From a checkpoint of a small image super-resolution model.
Model: 32-pixel images, widths [48, 96, 192].
Training: adamw at rate 0.0021, 34800 steps, batches of 64.
Data: trained on microscope photos of single blood and bone marrow cells, 22.9 epochs.
Rows from block 5 of a small image super-resolution model, named by matrix and row number. Rows with one number belong to one channel. Each number is 500 + 40 x the weight over its row's rms, rounded and kept within 0 to 999. All counts start at 0. Numbers have three digits each.
Before each channel's rows are labels from the 100 images, of 14976, where the channel reaches its highest value: "top examples" is what is common among them; "colour at peak" is the nearest of a few named colours to the mean colour under the peak. Only what is clearly more common there than usual is listed. The data: microscope photos of single blood and bone marrow cells.
# convs0: first 3x3 conv (model.enc.1.2.convs.0.weight, 96x96x3x3, each kernel summed), inputs 0-95
# convs1: second 3x3 conv (model.enc.1.2.convs.1.weight, 96x96x3x3, transposed, each kernel summed), outputs 0-95

top examples: smear: peripheral blood; cell type: segmented neutrophil
colour at peak: purple
convs0.43:510532516503465460448471488408499496579529443474458514517474477455491469415457519442478538501548418476505546551464444459517470442494502423588475438472529569480525423504491474419520530530474537480491472467465567482510480442566472469540473425505489532450487487527508519476476498487536535459
convs1.43:514529459512442514500477460501522445431526552499554498509481536564519585535550488459508533519513541548513457536474535569508469454387561526471472581545562530524503512398523578512491523541441501536527486546560472518489461520480500511440486541496519412530508540494481554492467522489560510512

top examples: cell type: segmented neutrophil
colour at peak: purple
convs0.17:512486576571547495471538491560472524506546485407531500524464469490495584543503431478485530536456547476473460476499503480560529458549483425478427558538501533475527482501449512553572504496482515477451514544465460522473517383511472487542476420496461476449483529541482496456516500560535489580
convs1.17:544443508500494526443594473489525460386472517404512504526537517492507527452545453461535498535479466551518451498522484509471591468546523472507482537480495505512517476450479538479470540568461440531524507468533441511540490361467472481508500491485486429528536574457487559497515508446534512515

top examples: smear: peripheral blood; cell type: segmented neutrophil
colour at peak: blue
convs0.60:434426492500460519461521536481432554522487474485496445434452453495497455489463491447565474489544478516499492489465418463464504461566449493503473455469498554544590459542491457532521536524522511497468518502496563478539411431508440448566479472540486459504511528537417461547509562490439503461
convs1.60:526509526484511554621485533552498515502497475584491547422474492555460459451491491506441522561515460548473498558435536564454551523528511494485584528500521485514469544491552539470470435498509535485589477437514538516456506498520488553512485533492429493433534490560487483526454547475543429494

top examples: smear: peripheral blood
colour at peak: white; pink
convs0.80:464452542513510493516485479467509470477582495550451547442504472521498539518487524481548581571556476441464552445518542545554546544497497531444510526522560407448462502434531567599545471467499515502509516479548453539476533550516484504534478470451546444545480442549516522460535537501470504449
convs1.80:436533405514484479468518433428444488474483492478561512436498529496530560438512482494519551505514549512564518569628463530477503525494493509549484492514520528483544494485541525486451517510462542474500499543515593552560503439450527530500511544508599469492538522431506514516507442513556552506

top examples: smear: peripheral blood; cell type: segmented neutrophil
colour at peak: purple
convs0.39:440465544477480519505512474408550515536477486472434449547487441497484498494429447413397452456491494500589464499481490523492529484567479545543454564500446567440461499535555518516538518492455516544499504516474492528488497482525495469545508576543383451521471494439507511510494500492459526501
convs1.39:576559483552499519496603482591487448544496394459420522469483545439553468506487539477452493501499462487482524537507532535548531525548492497424479501522497480484483527553544491512506567522538510469524542517495511484474473444488403544501555559464487499481583464548514564542487487522499526447

top examples: cell type: segmented neutrophil; smear: peripheral blood
colour at peak: pink
convs0.37:538482593514545489504586526537546463526535543552463551490525456488462554494512506517489444458490516453463540427499509431513501479478569503541446543426504507431504566493462438520560488485500511516501546457439454536512497586539589478449498556454496561550462515533481500504549480490471456528
convs1.37:468520468536531461506474477542503516438535463436512498508474504532576564589453443510483496521467523548500479567519517553499576483500547496576452569508415549493464533516519477501524509531485463461484444518497460519523529516407469472519406481478489540570475491438553545489568532460563526504

top examples: smear: peripheral blood
colour at peak: grey; pink
convs0.14:474507458540486525470511524454494433527533496526485504457455428513550502462460537538543534546547437513441498562498576554511409480488492507500418559500487508436552564432510509476523491532450504485469576452468492508495540468435468564465443486564446506487491533418475479458464497472536564482
convs1.14:462532399524517490433516451513502478444537543503566538473554442533589511462466500509512540461584518481510489477511532527490496415519486507519529538453524544470479507466502544533528527479451443540510495480539566465566462449428482372471558494457492496478452511482570474516511459465515532517

top examples: smear: peripheral blood; cell type: segmented neutrophil
colour at peak: pink; white
convs0.62:526600415438514463495442517426497481448542511469508509468490457513527543500459485498471577486463547494521419463554545515518494529557460474487529469478468418535485459559444550494455529488559501429483459487573488500491537504500488522481531480488575454534465396473513462512560537454481487490
convs1.62:510466486531594397508505482519512417493423557550498444539483516501467532479556506545498484480493549444492542505475459529449550461424442475534423506431490526504524503436467506480605525548443504483542537516484486528467482566501487460488477516513460517467505565449491516527501504403511535520

top examples: smear: peripheral blood
colour at peak: white
convs0.16:497478512423519508534483503480497511528426552468520443493461507486536480475427498546488508452530539476517493547593465536494440529486434451500424483437464393533549486460532491378485525510483478485497438423525524503477497494488511490523525463494533508405556470455462480435453483450524523497
convs1.16:518503446469462537478506493500450494483427494509480482492527512471518519511585461482465540506461492499597533496570476496508546491511487532553501495477483490506524497491572515539515507572553553560535524492555502512597530529438532497541591474510588440536425508400532460502451511521475586541

top examples: cell type: segmented neutrophil
colour at peak: purple
convs0.1:552482582504574507487519515529521459458469528317449481543564510469504523481538543488490462479507522443523505402539529498486493515501549511527564526510513446538525501488507510441484550486431451551497511493507442517483492464446486550474511574464511487565440522481525491501532445540508484523
convs1.1:518511482441518493525483497501532439516501453226491448501516504473473553470489528482500519484511517553518490480534497536499501423491467524518479503524498465534502516531536544491495436499521514487509455457500385534482520512490523523539479472478496497497478509491526464520495536495501517509