Weights of a small image super-resolution model.
Data: trained on microscope photos of single blood and bone marrow cells, 97085 training examples, 22.9 epochs.
Rows from block 7 of a small image super-resolution model, named by matrix and row number. Rows with one number belong to one channel. Each number is 128 + 24 x the weight over its row's rms, rounded and kept within 0 to 255. All counts start at 0. Numbers have three digits each. After the name is the row's rms in percent of the matrix's.
After each channel's rows are labels from the 100 images, of 14976, where the channel reaches its highest value: "responds to" is what is common among them. Only what is clearly more common there than usual is listed. The data: microscope photos of single blood and bone marrow cells. In brackets: how many of the 100.
# convs0: first 3x3 conv (model.mid.1.convs.0.weight, 192x192x3x3, each kernel summed), inputs 0-191
# convs1: second 3x3 conv (model.mid.1.convs.1.weight, 192x192x3x3, transposed, each kernel summed), outputs 0-191

convs0.67 068:115067153097103119117125125109126125124096127151129096139114110154139170182141135096100136116142109147104092156151154145141117125135167145151139154119092119103106139147133148139130099106098093120169120105147154136122137149121085122136113121128141124095103159111148166136176162146118124124130119093113162114128118096111158143095106093171122108101108141127142132131105103146103142159164128089104116110161154133134070127113103141098131136144176077109122152128119147108109101149104113125140118169102140124099146123056110128116097100098175143142154139195090094117129161097117109098
convs1.67 061:144141079186159116129107095143108100153159110119119153091147113147117139158090118122152116111128105102142096114132164125149150105120115091109129143165117174128122156089136134133107159099142147161139107104092072088101104110111132085140143120111117134169146092095151143151117127119150121163160098167143114143086109171113105143128126163092149166176154094135119144105107148088156114113120132136123139156140092123094166115151135094152109143150114147104125096148110116109148171096159123105154140117163106153134140159153111100119116113108109090155103142120139139116139114173121148170
responds to: smear: peripheral blood (92); cell type: lymphocyte (35)

convs0.33 177:152163098149147111145146156158146125103148145105110156106161155101097106102100114113156140151107147101156157093142153152151160149108094104101107112146166146163152092095106103141100139112157146147148100096105108150105161101098148098111093156161144158140143136155103142153162100108159101108150115155165098145103122104148103154153152146143101123155164105101106151113148160152143102145147115148140140101103107155115106126152155156161100157098130157149150103105144112151143147097149154151112158105166146170147159106159146150151147095146141106111107146095152146147155133147145155156
convs1.33 099:114146100143126108109105127184142105149139115116134163125152133140119123144121104142161107104133126153125129115156135151144179100100096066137140166131127173136141145073131138132101146122162158145150110119106100090130101111096100072131115136140101135132113087109142134136113115144148120141132112169131096148153126167093117165094090136088140171158173106159143180139119136093144123108103104105091125141150109105101133116154117095155103181130082166124111122145092123109125129112157123111133171158140130182134165145153122121138094105095107119135139151137135102120173095131122120166
responds to: cell type: segmented neutrophil (45); cell type: artefact (29)

convs0.138 072:119047110132153117109122146124139159149102145156115121120125132141109117120115133137149142117123115125111122151137123131147124109125134146142145147153148140136143132119116145113157103118070000135144149099151120144110153142129109099108126132167110139147121170122134137151134148152104130118122128102136090130103176114110143170131132131124115133146143132127160141118118117157109156083094138117116125129154147165165112125148126174131164132140165065047138112120103132127136130185134145114153132154107146094098130114100112128140144112093158136131117150149116124159142126104140117097
convs1.138 110:162121093164153138137148110108089081137145094131105146089135118130121157158091111098118152148121102091136102117103159122123121153154147133103096101169101167098102129121126131143106115101128106181151122105091091112085106121127143100113149122109183102153145110102125144164107142103135144150165100143170157148086119145142120103171162165128122145149131103106107136090131143113161126147169126145165114144096098161090149103126121107154131113130170118096141097135164106121155151101152121154162130101153131128115124156151131126120144108154126099172096148092128157094121153171119145154
responds to: smear: peripheral blood (36)

convs0.145 084:127095159129112141114115119099084109166118118165132108147122092163167122119136125119121120111141107126118125166141108113136097120131127163131130159141093129098106169159152156122171155151080094125090159161167147095162118157152149173139165105099125103125138145116146085129112153146113144150128150125143124115121140153151160101163123118099153145111108153165158114133133121109118151137087148105135125158157158132166135104107109111122171090136117089067132146165098163114117114183133099077157103144121107082110097147125125122108115186119080150144141122134107113111107120118093118119
convs1.145 099:115107173090103140121154163102130150104092139131134103148102136099135129105157147126091150140123156141115155142112100131113104157148160171134128104105121086119122094167124114114153095155106098096118153146169174174149149149156130178120131120149153119099117166152104121122134127126099138090105154082127153118150149077151144119141141096162113084082085161114124107134147105172098138151153135118148121103106159145159097135107113161106155106105159097137141146105148142138116101155095125150105111119095149091124117088102149161134138148157150158106139119137112124139114157090122116084
responds to: cell type: artefact (27)

convs0.134 061:139053134132137149110120117114122131143112127169125103132123151131137145149113132115115125158122093072117111162127137115141116115135161158132122122140126115148134142150148142133140096104077023121151145096132155164097150158134126116156139144132125132112109185112132135147156160131121139116095100098127110092066134108131166129139117128148124124159116159108155123116113122150133153095120139122117127117154151155166105114128124178124162113157150073072130126124137128129136131178146141122148106167141117090118127112080090095117127123105198162137125106172093133137114100138136125104
convs1.134 083:169121093171164133145122103108081080132162095134113138094156114149134147151086106107127127137124090089146101116120175106130113129140136117109100121169099167106109148115134143142105137089134115183146117100083084110091114116122151097128153131100161108160144110099141139148118140113152137164169106162158144141075110161136121111162160178117138150153145105123121129109125141099171134129144129149157120153124100152094170101126127101148130112145149123103132103147152114115154157097154116136162122111159104135124126164141120102097137112128116103165106143095130160096116142186124144161
responds to: smear: peripheral blood (72)

convs0.108 087:109131129123093132109133174133145145152106155125158138133149135130117131120137157129137111158138178166087156111100065091163137171149119128159120128158140095128119104117129136152124118137117106180127126118140134145140110114122151116128105074159173108105146093126136129111107118143111135147154171144177140100175145132122116158144118100116134143117117135128134117146132122157067140073115153132104162125111135154151135168127128132127125102134034125143145137122142122128119126118148106142145140135126103095146126134163128130142110105147043136147136094105162108151127053088112098109
convs1.108 094:080159126103099122110136148162186192151093167131139138162092149116115119102162165138135128108150166165091149131110073134122167129120119128150143122109174120153155116122132114115154115146144154090104145157169142128153120139145113145128120104148100134110110110122111112122100114148091137111095166092115117121177151114105128124083094079114130121127118152143142128166124113153073126126112140116103136102110147101155092186142139146111125155124098151154133130110098118155110101151100145124095143142088143145135129116137128150169123160135125138109137098150148093177135111075131099104
responds to: smear: peripheral blood (95); cell type: segmented neutrophil (94)

convs0.28 136:148159101149149118149139155152159151109155157104112148104162161107095103097094143119162132149098153110147158094128116131149147150110095101107098109147163125160162097103105107142105149125162162145135104096116101128107149100102156097108097152159151148128150110151104116136141097116151107111141138158167108126119122105141097142156159131101096121150165104106107139110152162140118111090111132153120154104099108149116111149149162149147108148104085158164145106099139113160150155106137163157118153107160139162164149111152151146144153095144089103114109103084163153157146092147159158152
convs1.28 057:082148140099093120109129136171179171149097163140150132170107149126133126123170145160142117117153150176102145140137084141134164128108116124156162135100146122142152131127135132119149116145139150099123143151158153126163122140134091145136113132152086133107096117131121121110123124157106134103092162102095105130185152114096139140066071085126140127123127148161156137173130114146088130126107117098085121105127150092158087161138120148112119160121087150146127150134094122134106096153111130122096142164104135154138138111125119133158095158122137150111150115174134085156142100078116098105
responds to: cell type: segmented neutrophil (40); cell type: artefact (30)

convs0.120 052:138090135131129125148132113131138135103100134132114104090138129129128153155132159114125123121134100107123095140180183143148121116128144136132140153127124136116141145124129132160142100088119133119172110094129121170091158144122105129145110156136147155134110149147128135145210144118152115124120109130083145127084092104117122168069111100147117117133114132111131148090113120151116124139176131095102124103145149103133079141135120167114123148144215101141128119114112146137124130133125152144141107114112137156114146133050116117134103093086219108129110128168083125122131181133146122118
convs1.120 071:147125097162150112134093087132104092144160106133135141113161113165126144158105100132149104118138085117155103130149163121149131093121113094130138155156109168126118162104131145133106168098143142166145105118080091091106111107099120087142130140099106131157132104101170143134133142131167120172156101174135114130092095177115118137121114163108154170165156099146136142130102139083167125116111129132108137157161106121100160104136126094142089132161112139113109112165122122111141149102156119108151133146171091154130133174131097087106109113088116109158126143135126136096130103173123135164
responds to: smear: peripheral blood (96); cell type: lymphocyte (42)

convs0.122 176:152153100145152106154136156159162157104150157102107154102158154108098102097098134126165132151104159109151161099133131145154159142106089098108108110148164135157153100094102108141107154127157159155149101098108100150105154097098149100103097154155138155143148111152106135138149099117151100105151130152152094144118123105144097155149150144124105123147167102103109148106151161141138104101131121150130155102104107142117114155155155146151102154097091158158144103100147109156150152109147157161108154102156142172162154110153147150151144097139115102106107123092160149159154101145150156150
convs1.122 061:067159134101105122109141139171178165162096161123129141157109148115117103107155140154148132120137151175116144133157078157138167136100099104146168137103167126160149116108117119127137119158136154097111137143150136118161136134130095120124099133153067162101116121155113121117131117148110129106096146126090088128183158130109130136084075085115126143129133140153137157152133125146090115113099108103081120115131143099144088157148132149124110172106085155153134144122091122144097099142127138108098155156105154149128145114152122133169110151127139134100139112162139085149153099089128106126
responds to: cell type: artefact (31)

convs0.180 117:137154107138144114142124168153164161125136161105124146103160164102092124121096148121164114155108164120143152094114102117160154143124108107113103106145170100156159098100107108133108127111167155153151098100116105157110148097098150099107094148162146142112142097146110134119138103127147117124133135154163102120135127109130096156148145134127102136145171104104112134114144163140114107081140131149103166106091112138125119157146160144139100134104070167164143107100153101159149147106153160172113150106156125180165155110144138144149146088130101107123113098087164143165147085127154155136
convs1.180 054:074160120108098127112132142174188181163091149125144139160101157116119114107168154152140125111154154170100143127126074135128171138111107108157145141111167127148147125103129117111145119149159156116118143163145134111165120142146097126123120118146097132109103097114112101117088115159106151115102157121129112118182154142091123113087080081091144152130134145160142137168126119147077122124098127113083125120110144102138101163142124140119112160111088161160129126132099118149096093142133136124108153164104133165132137132142119145161117172134110139117133108144152094162146104083127099111
responds to: cell type: segmented neutrophil (40); cell type: artefact (31)

convs0.2 083:124072160110119154131116096103123120113103111168124087141112130144163156170126124094102131154124088076116093159126132110124102127152167170143113122112120097129126156164158141139144119089097090112158134108122160132104148161140123139154133144107148127099110185114140141125156163103115138128111091095114152092075107102132169104130113102170124109135103155096144107131119125139115150123167121119132108106163160141149094117106120153107154114158173087112115148131150147120134117176120131140148098166127116103105119128068096096109131116103158151147136101184089130113105143125122127097
convs1.2 067:161122086173166120144111095114094094133172102126118140091151114152133144154090115113143115126128094094144103116124171114136121111131123112121107128168110165108119161115139145137113148094140133176142109112076078101094103109109148095130151130098142115168153103098151142142121141121158124167164105166151140141077105168122119116149145176117141158169152101130125125110113148089171128121132133146147135155137099132088176111130139099142117114156132135105120097149137114115165166106156127118159120116163101152127117172138113092108136112116114095162103140103140155109120126188127148165
responds to: smear: peripheral blood (81)

convs0.133 072:114075155097118143116125106113133135121092130158135068135111125154164160185141134112106133141138100113108081155143131119130105129139172151151127159110111097125125152145152148142148102095105105107163124110131164143126157159136091148155124141110131134089103165110139141115164160138114131116113101093097153089108117105117164109103112084149131106105117150124147106127106117154107144124154122103102113115157159138148095124113112163093149134144169094121124153131135156122110109176117129129132093169109133133098130115046102105099109116095164151135148110199092106126123149104122120091
convs1.133 068:155143075177164119143105095137109108147169120128118148092146123153127139152091119121153113122131100100141097112126166110138142103120108097114117136167124171125124161100143139133107158090146147174133107107080073094095106103110144091133147128099120130173149095099148137139121129119154123166159108168142118137083109172112110126130132168108144165175161100132121130108110150086164122114112137148129135150138093121094171127143144101146117132156108149111127091154115108120156163106156126109153129119165097155133123166149107093113126111110109090154100132110151149124127112180129146168
responds to: smear: peripheral blood (84)

convs0.26 175:157145095152155118152141144155158133108158158106102146103155154112097106103090122108164138147102125090161142099149154152154152145107094098105110104152164150159162106094098107148103142107150156153148104097109096150107162103097155093101097164153131157146154145152108144148160102116158106108155114146155100147091128102137100147145154155141100133155164098099106148107150159146151105138128115156142125100112107153107104126155160157149102155104117151147150105101143103154156157107152155147115150113156149164149155106145147150151150098142149098109101146100144152150151121150147159147
convs1.26 105:111152108132129109124104105182150128156147138125135146137155132150122112136126107152178092115129116146136121121167129148147170086088087070134162166127137149149146152090128140146115147119149165126131104112106109096127120109088099092139104147129070158136122108136148140123145120139155110138122123166097073135148126158099115164078085142117135166165170104159147167147117134093148121104093098120085126132160117093119129133158132112136096177134072163135111135143089117108126134122145129103124155157140124178137149138146111101141093110089128119121139134155131100129158081131138122161
responds to: cell type: artefact (30)

convs0.111 066:126051106135151124110131143129136156148107141157113117117130131141113127129115132138140141132122114116111125153138125131151123117131133146137150148156139140137135130120119145118156103118072000136147145091145117156103149145130109106115130133161115139146120175119131133151135153146102132115117131096126087122090174114112146160130128130123121127149133131122159141110116114156114148076094133116111130126153145166162111127150125175130156128142173059053137111121114138133135133190137147107152136158112147091104137109092110115131144117094169134129117144160106121156140120113149116090
convs1.111 098:168123090166158134138139108109089081135149094131108144087139117135125158158092112102123146146119098091139101117108165115128122144150143128104095108168097168102105132116129133143106124099134110183154121103085088113084109117123142099119149124105180105158138109099130145163109140107138142154168098149172152147082115153137121112170160165124125147151135103106112133094129143106163126142164128147164116148102097154092151103124122105153128114135165121101143096140161107120156151095153118149163129102153120131120124162148127121114142109146124098174097146092125161094119149172117148154
responds to: smear: peripheral blood (54)

convs0.129 147:134097155111100160113115102110106099166117101148141103144109115159155155170149095101112103153145118136131082151118159141123110134148145134133132127131095147102089154141159154167143102108105119167175147136144156160139109158150089142147149132097130117116107145119158154129142148133118154160151105107105128149135127155113150131086095159151153158111104152137151134148097103108160141154141077109134092149139155097146141103105093096109144111119147097102132161153144097087098106135152094158154107153104117126094119152108103120115090155116181144153153159169107090101111144101084102112
convs1.129 128:130144098156148112131104109166119100151157119119126153115167115150121119144108097143163106116121106130148115112166152141151159092099095066120148166145123168137125146079129140140097161112146150143137105100093091096117121107095113076139118143131091153146133105125150137132147121127162120149139108185110089140125118173116109164107105154107141168167169099150136168131116139083165119110097103126094129149163104113105151111157123098157104166135089154115116121150099126102127152101157118100139156143155119166137156143150112104123100102089118108130131148137131118114156097158129132182
responds to: smear: peripheral blood (75)

convs0.113 088:123100152127110143109113112097081120167115115167132105154114096161163122116139128116111119109137106125120126164141112107129094122124134169131137157146094119096105173157156163120174153146082106117091154157162151099160121161158144181142166114096123102120140140118139083124109151145107145145127151121139128110117138148149164087154125119097155142114110158166158106137132113117112154128099146110133121152152162129166133116100111113116178089149118092080133149160104161114118118192129095084146099149117110081107096145122120107103123184118086151133137116141108110117103121117096120117
convs1.113 095:115110173088101144123155162101129149104093137133137103150104132104138132108159144127093152140131157142110154142113103129113104158149160172136128104105120086113121099170124118118154093152106097098119158148169175170149146155157130178124131120150155113097116162150109118119133133127096138096103157083121154118150148080150147112141139097165117083080085164117126104137149104170096142153152131116146120107108159143160098134104114159104156102106159096134136150107149143138112100157092124150113109125096149087124117093103148160130139148155149156111140116140112119136111159092122113087
responds to: cell type: artefact (25)

convs0.38 052:173092133121129131131127112108140147113129145142138076116158130146147144138128108165161108131136084112152158122182162143135104137119147142127151150150096132146125144124117140164128079110132139136133122106111137221114153133124119141106110178098096143142123110153138118109176118137190116116101143159052134088094111106114130154094129128128117117145122112139148152134147106153161145093120130140110142128125130179125127100124105132091122118151127107089128133104106119081136111143147105102116091138159116187120153117087087091121100080111189135124132123135081140138121107119127127113
convs1.38 076:169111114161165129140098092102072085118172104149135120107153115164158137145099105136134106134128087090153107132144183095145097105123124125119121140154092143108119174134151153123117158096126129164130118108086102120110121113117149115148151154091129117153141132117158137123158150124163120156153108162132129121067113158129138112145144177121151150149141110137131113114130142093173143106111130144137133165164110137109182094113130109130130100159122122102114122163126124108150155121159112107157100130171074131136120156115098070077123119102118114151121133123133155099106118189121150153
responds to: smear: peripheral blood (58)

convs0.27 141:151157095147149110142136158164156133105148150099109156103147155099095107099102130120160130143110150105159153096140146154157165147110089093107108110146171140165159096089098100137102136119155147148147104100106104158110168100100142093102096158165138160130139137159104139142161101114157107100145120148162096140109125106135097157149147144135103130158165101099102152109149161147138099135129130142123146103109103146110107131155155159156095156104107162148146100103137109154148148101149159141110159106154141174155155112154146154157148094141131103110104145092158141153156115141141160145
convs1.27 101:105161099143139113124106117185157135163145131116122145126153128141115109136119113142168104112122119145132119117157127148144172096090085066129148171130152158158140146074126134142108149122161167129135103112107097087131126111097108077132105137127078160137124093123138128129119117139152118142129114174114081136149128172100109158089093130095136171162173105154142168140116140095139112100087105128087127137147114098114133136163133109145098179128071167145118121144092122117118139112150133101125162150140126178134153140158116117141106110092115114119132134142136112135160087136136124167
responds to: cell type: segmented neutrophil (41); cell type: artefact (29)

convs0.88 063:119059153097114134113134124112120123122088118146134089132117119153150165188130130110097139117130116134106085150154163136133115125144176139138130162114096119103118136137133150141131098109108101123177118100149156147120141154127082130147111131129153121097097160113133164131173146136111125123130102094116164107120115102110159142097112088172120108106102142118150139130095100144104139148172123102113111111161153138134081118114118142096136133139187077110124151119114146116104101144114119125132113161085143122096148113060115131113112105101186148139146146187084106116132169104116114099
convs1.88 058:146137085180154111126103104143099093146162107121136151095151115159124143157098112129149109113135101115139100114132165126150146100126108094113129149164105178124114154090137141132102161096147142169141111107091084093099099106110127088142146121116119130167133091089161146145123127126150125169159098170141114140097108174109111149124117159102154168166154097140125148114100142085160122114118126133117143164145098120096167112145125094153105141149112142099121104161106115102142158099161115106155144129174095155135141161142108102114103113106105096158112149126134132110143111173118134170
responds to: smear: peripheral blood (94); cell type: lymphocyte (36)

convs0.163 116:128120133126120138129135150138103134127114148131161124118135140155135110116081142135136061102114113084136140115145159123152132154120098097131162163146117100137144161092145152151145161151079104133164146074149137153130150146125141098162141103158144106128122128141141129125145131177120132129179156112144062143112145133105099109095126105174139146128125146152145130162132128109078136067048108130094128135142163124167128142138120128125116113151043093132131142142107154119152142145117128132133148155126130089144132148125160155144118143153153129116175132123140126133136068099102110096
convs1.163 183:110150123140128113120090116166145137140143139119145138141155128150127103122129118160163087094133121152142129130167136137149156087086087079133165173119144140164152146094131137120119168127137168118119117120128119101152139118107115104155113143130052164128126106127153129106140116147148112139125123160093073120147120154102124157080088124091151164142160122164151148157117129105129120089069119117075140136172128096129133132148139125132101163145062157143111140150074136116109139121148132084120143159141107157141145127132114097128091132080113129110151126161144101135146077128135122154
responds to: cell type: lymphocyte (34)

convs0.42 070:115059141107098130090114115096116143129082120156147086147123135147137153164146152108097135114146111128098098153119133109133106111138175162146111159120126099132118131148150149121142097106093063099123128130138164136129144151134104147154126120117158128093101119097148125123142157157119125136102130104144156086122108124113166119122107081121143111117109154136155107152089106143092150115140148113099128123159153142164096146101117155099147105157149074089125148137107152109099109160116126126142094171131112150089132128054084094109104119101146154138149097173104107133099114102114112101
convs1.42 062:155137077185169122137119117129098106134156107120109148085149102153120145158077126109135124121122111097132098111115164111132133118135125110112108126175114169106112153100136139132107150093153143174146112105088071100087095113119147091124153114110139117166146091084143134154099132119135131159165110159160135142078109160117109122145145166094138149154149097122117132099111150091156120116128140144140144156123095127089177120148133087152122121149127142099129085145135112120158171093151127127157137106153109151143133157146122112109133107124101088158095146092151153124131134182128148159
responds to: smear: peripheral blood (65)

convs0.59 049:107057123147122127090146131096127135124130145151137104118146176126145128127113129133115132111124107136154137125159167153141082141122143145121168158157091143135126141132129135125142092109120145125107148110108135205134149149137119137119109164128078156159129097139125117109178128118140122109100135139088102104102123121134143169111130130098120126134103130141144150132174102137154151095092129119075179123120139184149109102114106146093143110175113083101121116111095107078152128140149120125118085130173114164167148092089099090122108108136202133129129138128115135141119097158140116098
convs1.59 067:164106116162163123129091113097064091108160103149135119108160093173154131145094116129116104119127098093141119137145185098141092101130135134117126151150084142096111174132164161116125157102129137156129128101099107121119119128123150124161168142113139115154139123108154128121147149132156119154150123159136128122074125156135138125144144162106155133123130122137144106120131135089163152097108136132137149168165123127123188099113120104130143098158124120103107120167124143098143166121152104093162100132162072123147128143102101080062119120098109118144133134119134149112106124191114146154
responds to: smear: peripheral blood (40)

convs0.135 067:157174129121116139128108120167138134103100144134132122096176131131101155162085128114177110140130092090145135112146138133146149137140152128122086147138153113186135101123125129159107153084126136132166098087119106143079198118096148069142099140136146156128127130157137153118182135160163115142138124134162114115106120123126122149121126101135120136145144126105133124129140137171111134164168146137142117112131131166165103133151126183125123141146083152130141138108148139114121133118159116145131137133137130218096151129114135160133090070121111126135141126121092112130139087066100135124
convs1.135 101:141158088166157121135114102165138099158159112113118158102154126144109130154100101126166117119122101128140096111138151133137161110105098082113118141155135173143138143082118128146089152103153148168156096101092079086102103103096122075118111132109109137153129091107148141147108119128155122157159087166146107149118100169109105133119124155097136172175175087131125163120109153097152109119113114138116121139136091120091145110155137101159096157136106157118124106139113100123142150089164139122141159135155124170124147158169128118142122098110110098147112146116142133110154109157138141168
responds to: cell type: segmented neutrophil (43)

convs0.142 113:134155100137137129146135156145165163128150162117115135111164161111094117108100150114157113157108158122139153098124092105153139153116096109116102113154170102160161103103113116149113147122157174152127109098126103124113144103105159097110100149157144143107154105146110107118134107127153120129135152152175111105130130110134098146152147121097104127143158111107114124119147165137101117075106139152100167107099117151128113165137167151138112131118050159172145115103138113157144149114140159155128142115159122156171143121144133126138142099136074107130110081087175144163134062142153154135
convs1.142 069:085149134093095118116129133163189187149101174138147129172100159122129122108170156154149116120158151171097147138131078131126162121116119121166153122100162116146159130130130124120154114145142151099109138157151148126158125132132099144128113130143088131111099120130118114107116122155107127109095166099103105124181147113102137124072079094127132127127128148158155133179134113146087135127108125113095122102124150090151089175137132145100119156123090152156127145123096114143114087155104137120097139161092136155136125122129117129162109154122133144113144099162144090167131101078127098104
responds to: cell type: segmented neutrophil (40); cell type: artefact (29)

convs0.189 121:149155088149148120147130154160151131119143153104105153103147158103093105100093123123166121144110137095161148096150146154163164144111086092098112107147170139168159099091099103143100137128150118152142105096107099159103166104100147084107100158157127159131143146161105131136165103119158110113151122145167087135099137114131098148143150149135106151162167103097106150107146160144138100130115124152126132110106103146112122129152156156152095146100081157138150098105134104151146147102157158137116160107159138177148159116158144153155149101138131102118100138095140136151150099135140155141
convs1.189 105:109164100141138111122107117184153134154147133118122146126153129141117109142121112144171103111125119145136118118159129146142174095089083067127151168126150155157140148077129135145109155125155167127131103110106098086132127112096104081134103138127078159137119100129139131128128120137150117140124114173110082133148127169102110161088091134094133165160175104153141165137116142095143111098088106125083127135155114096115131135160136113145099181133073169147117123142090125120119138114148135101126161151141126181138153140158113113140100108088116112122131131143140108133161086136134131167
responds to: cell type: segmented neutrophil (41); cell type: artefact (30)

convs0.45 051:136117123122121111135139141151154152103092148122125114102133117148111156142119154134154123099137108133099120119164124141154138131128138120132135161144131158130133129104110127139140095099133144117160115091141121165112154145124091134110110124145147142147110139130147130141173125165121117130120136127108165116113122101073117199061107089125131115139115123120133160119104102164104127134181136103102121099162145134152081144154111172094138155135205133107135122099104133106127118152122132112125125135084144196106163125057106134147094079075157114115130136156088108148158176098122101105
convs1.45 074:152134086167148118137105090143118088159160104123133156101148121157115156161103106123155118121131094124141093118130158126138145106129115090126117143167117180130123150092121134139099157092142136173157101120085084081096101100102117082125126123094122127156133098093167153150117132124155128173159090166152127141100093174106109133127121163109144177181165092138124154122089142087163118127134131135120126149141092125094148109141131089151091140155127144104122105146123108119144145097159124128143144135162114159116129171144109106127115109107108097161116150123125136096140117158123134162
responds to: smear: peripheral blood (42)

convs0.155 165:157155090149155118153135146160156123126153153103101151102156155108095106102092113114170126150110132094158148096144148147156157145111087095099110107152167139163155099093101105147101127110154130159149100097103099152102164100101158090105103161149129155151153149154106139136162101115156109113157120152153090148096138109139099145145150154136108148158168100102106143107146158144148100130137112160144121106106106146108118120154157152144099154098116160145151100104142100151152153105155158149114154105158145172149152113152148150153149103144143099114104138094134153145149122143149154149
convs1.155 108:113160095143139112122115103181149126163147135116119150125146132138110108136118110144173107117125115133141116117159129148149171098089084067124153159133151154159144145076124131144110152121144167125127104108101096093126126108093108078134106141130075161142134100132134132129138117131150115136126109175103076137140128168109108160094090139102130173170173099151134169128119147098147106098094106126087128135151107103112133130164139117149096182129074167138125123141090117117125144112155134101122159144145132174134150141158114105148105110097126108120124131142139113128161082140133138171
responds to: cell type: segmented neutrophil (40); cell type: artefact (32)

convs0.99 119:159142094146149128149118156166155131123140153109106154100143154109093109107085121124174103144111141092165147102146149154161168145122081093105111108142159130167162101091104105147107137135144109161149111093110102161107173108102135078106103169157121162125136148164108135130165108126154118115148121137176079137094142122115102147135147154129106157166162107092113152112152156133137106126108127149120129113113115141118129122158155158153098147099059150135142104109134104149146145113163146135127157116150135180143157125152139155155144098134126105124108139094139134149150078122121155129
convs1.99 130:113164098141139113128103111184155131160151134122123146127156132143115108137118109140172102116124114141137115116160128142139172093088083067127147168131153157160143150077130134144110156119154167129129102110104100084132128111096111081135104141124078161140128099127138128128130117137153116142127117174113081133143126170105110155090093136095137168164176106154140162140118140095142114101088104130086124133154116099117133137158138114147103179132073169146116122141089124120118140115150134099125160152143123178133149143158112109141106109089113112123130128141140112132157083140136129170
responds to: cell type: artefact (29)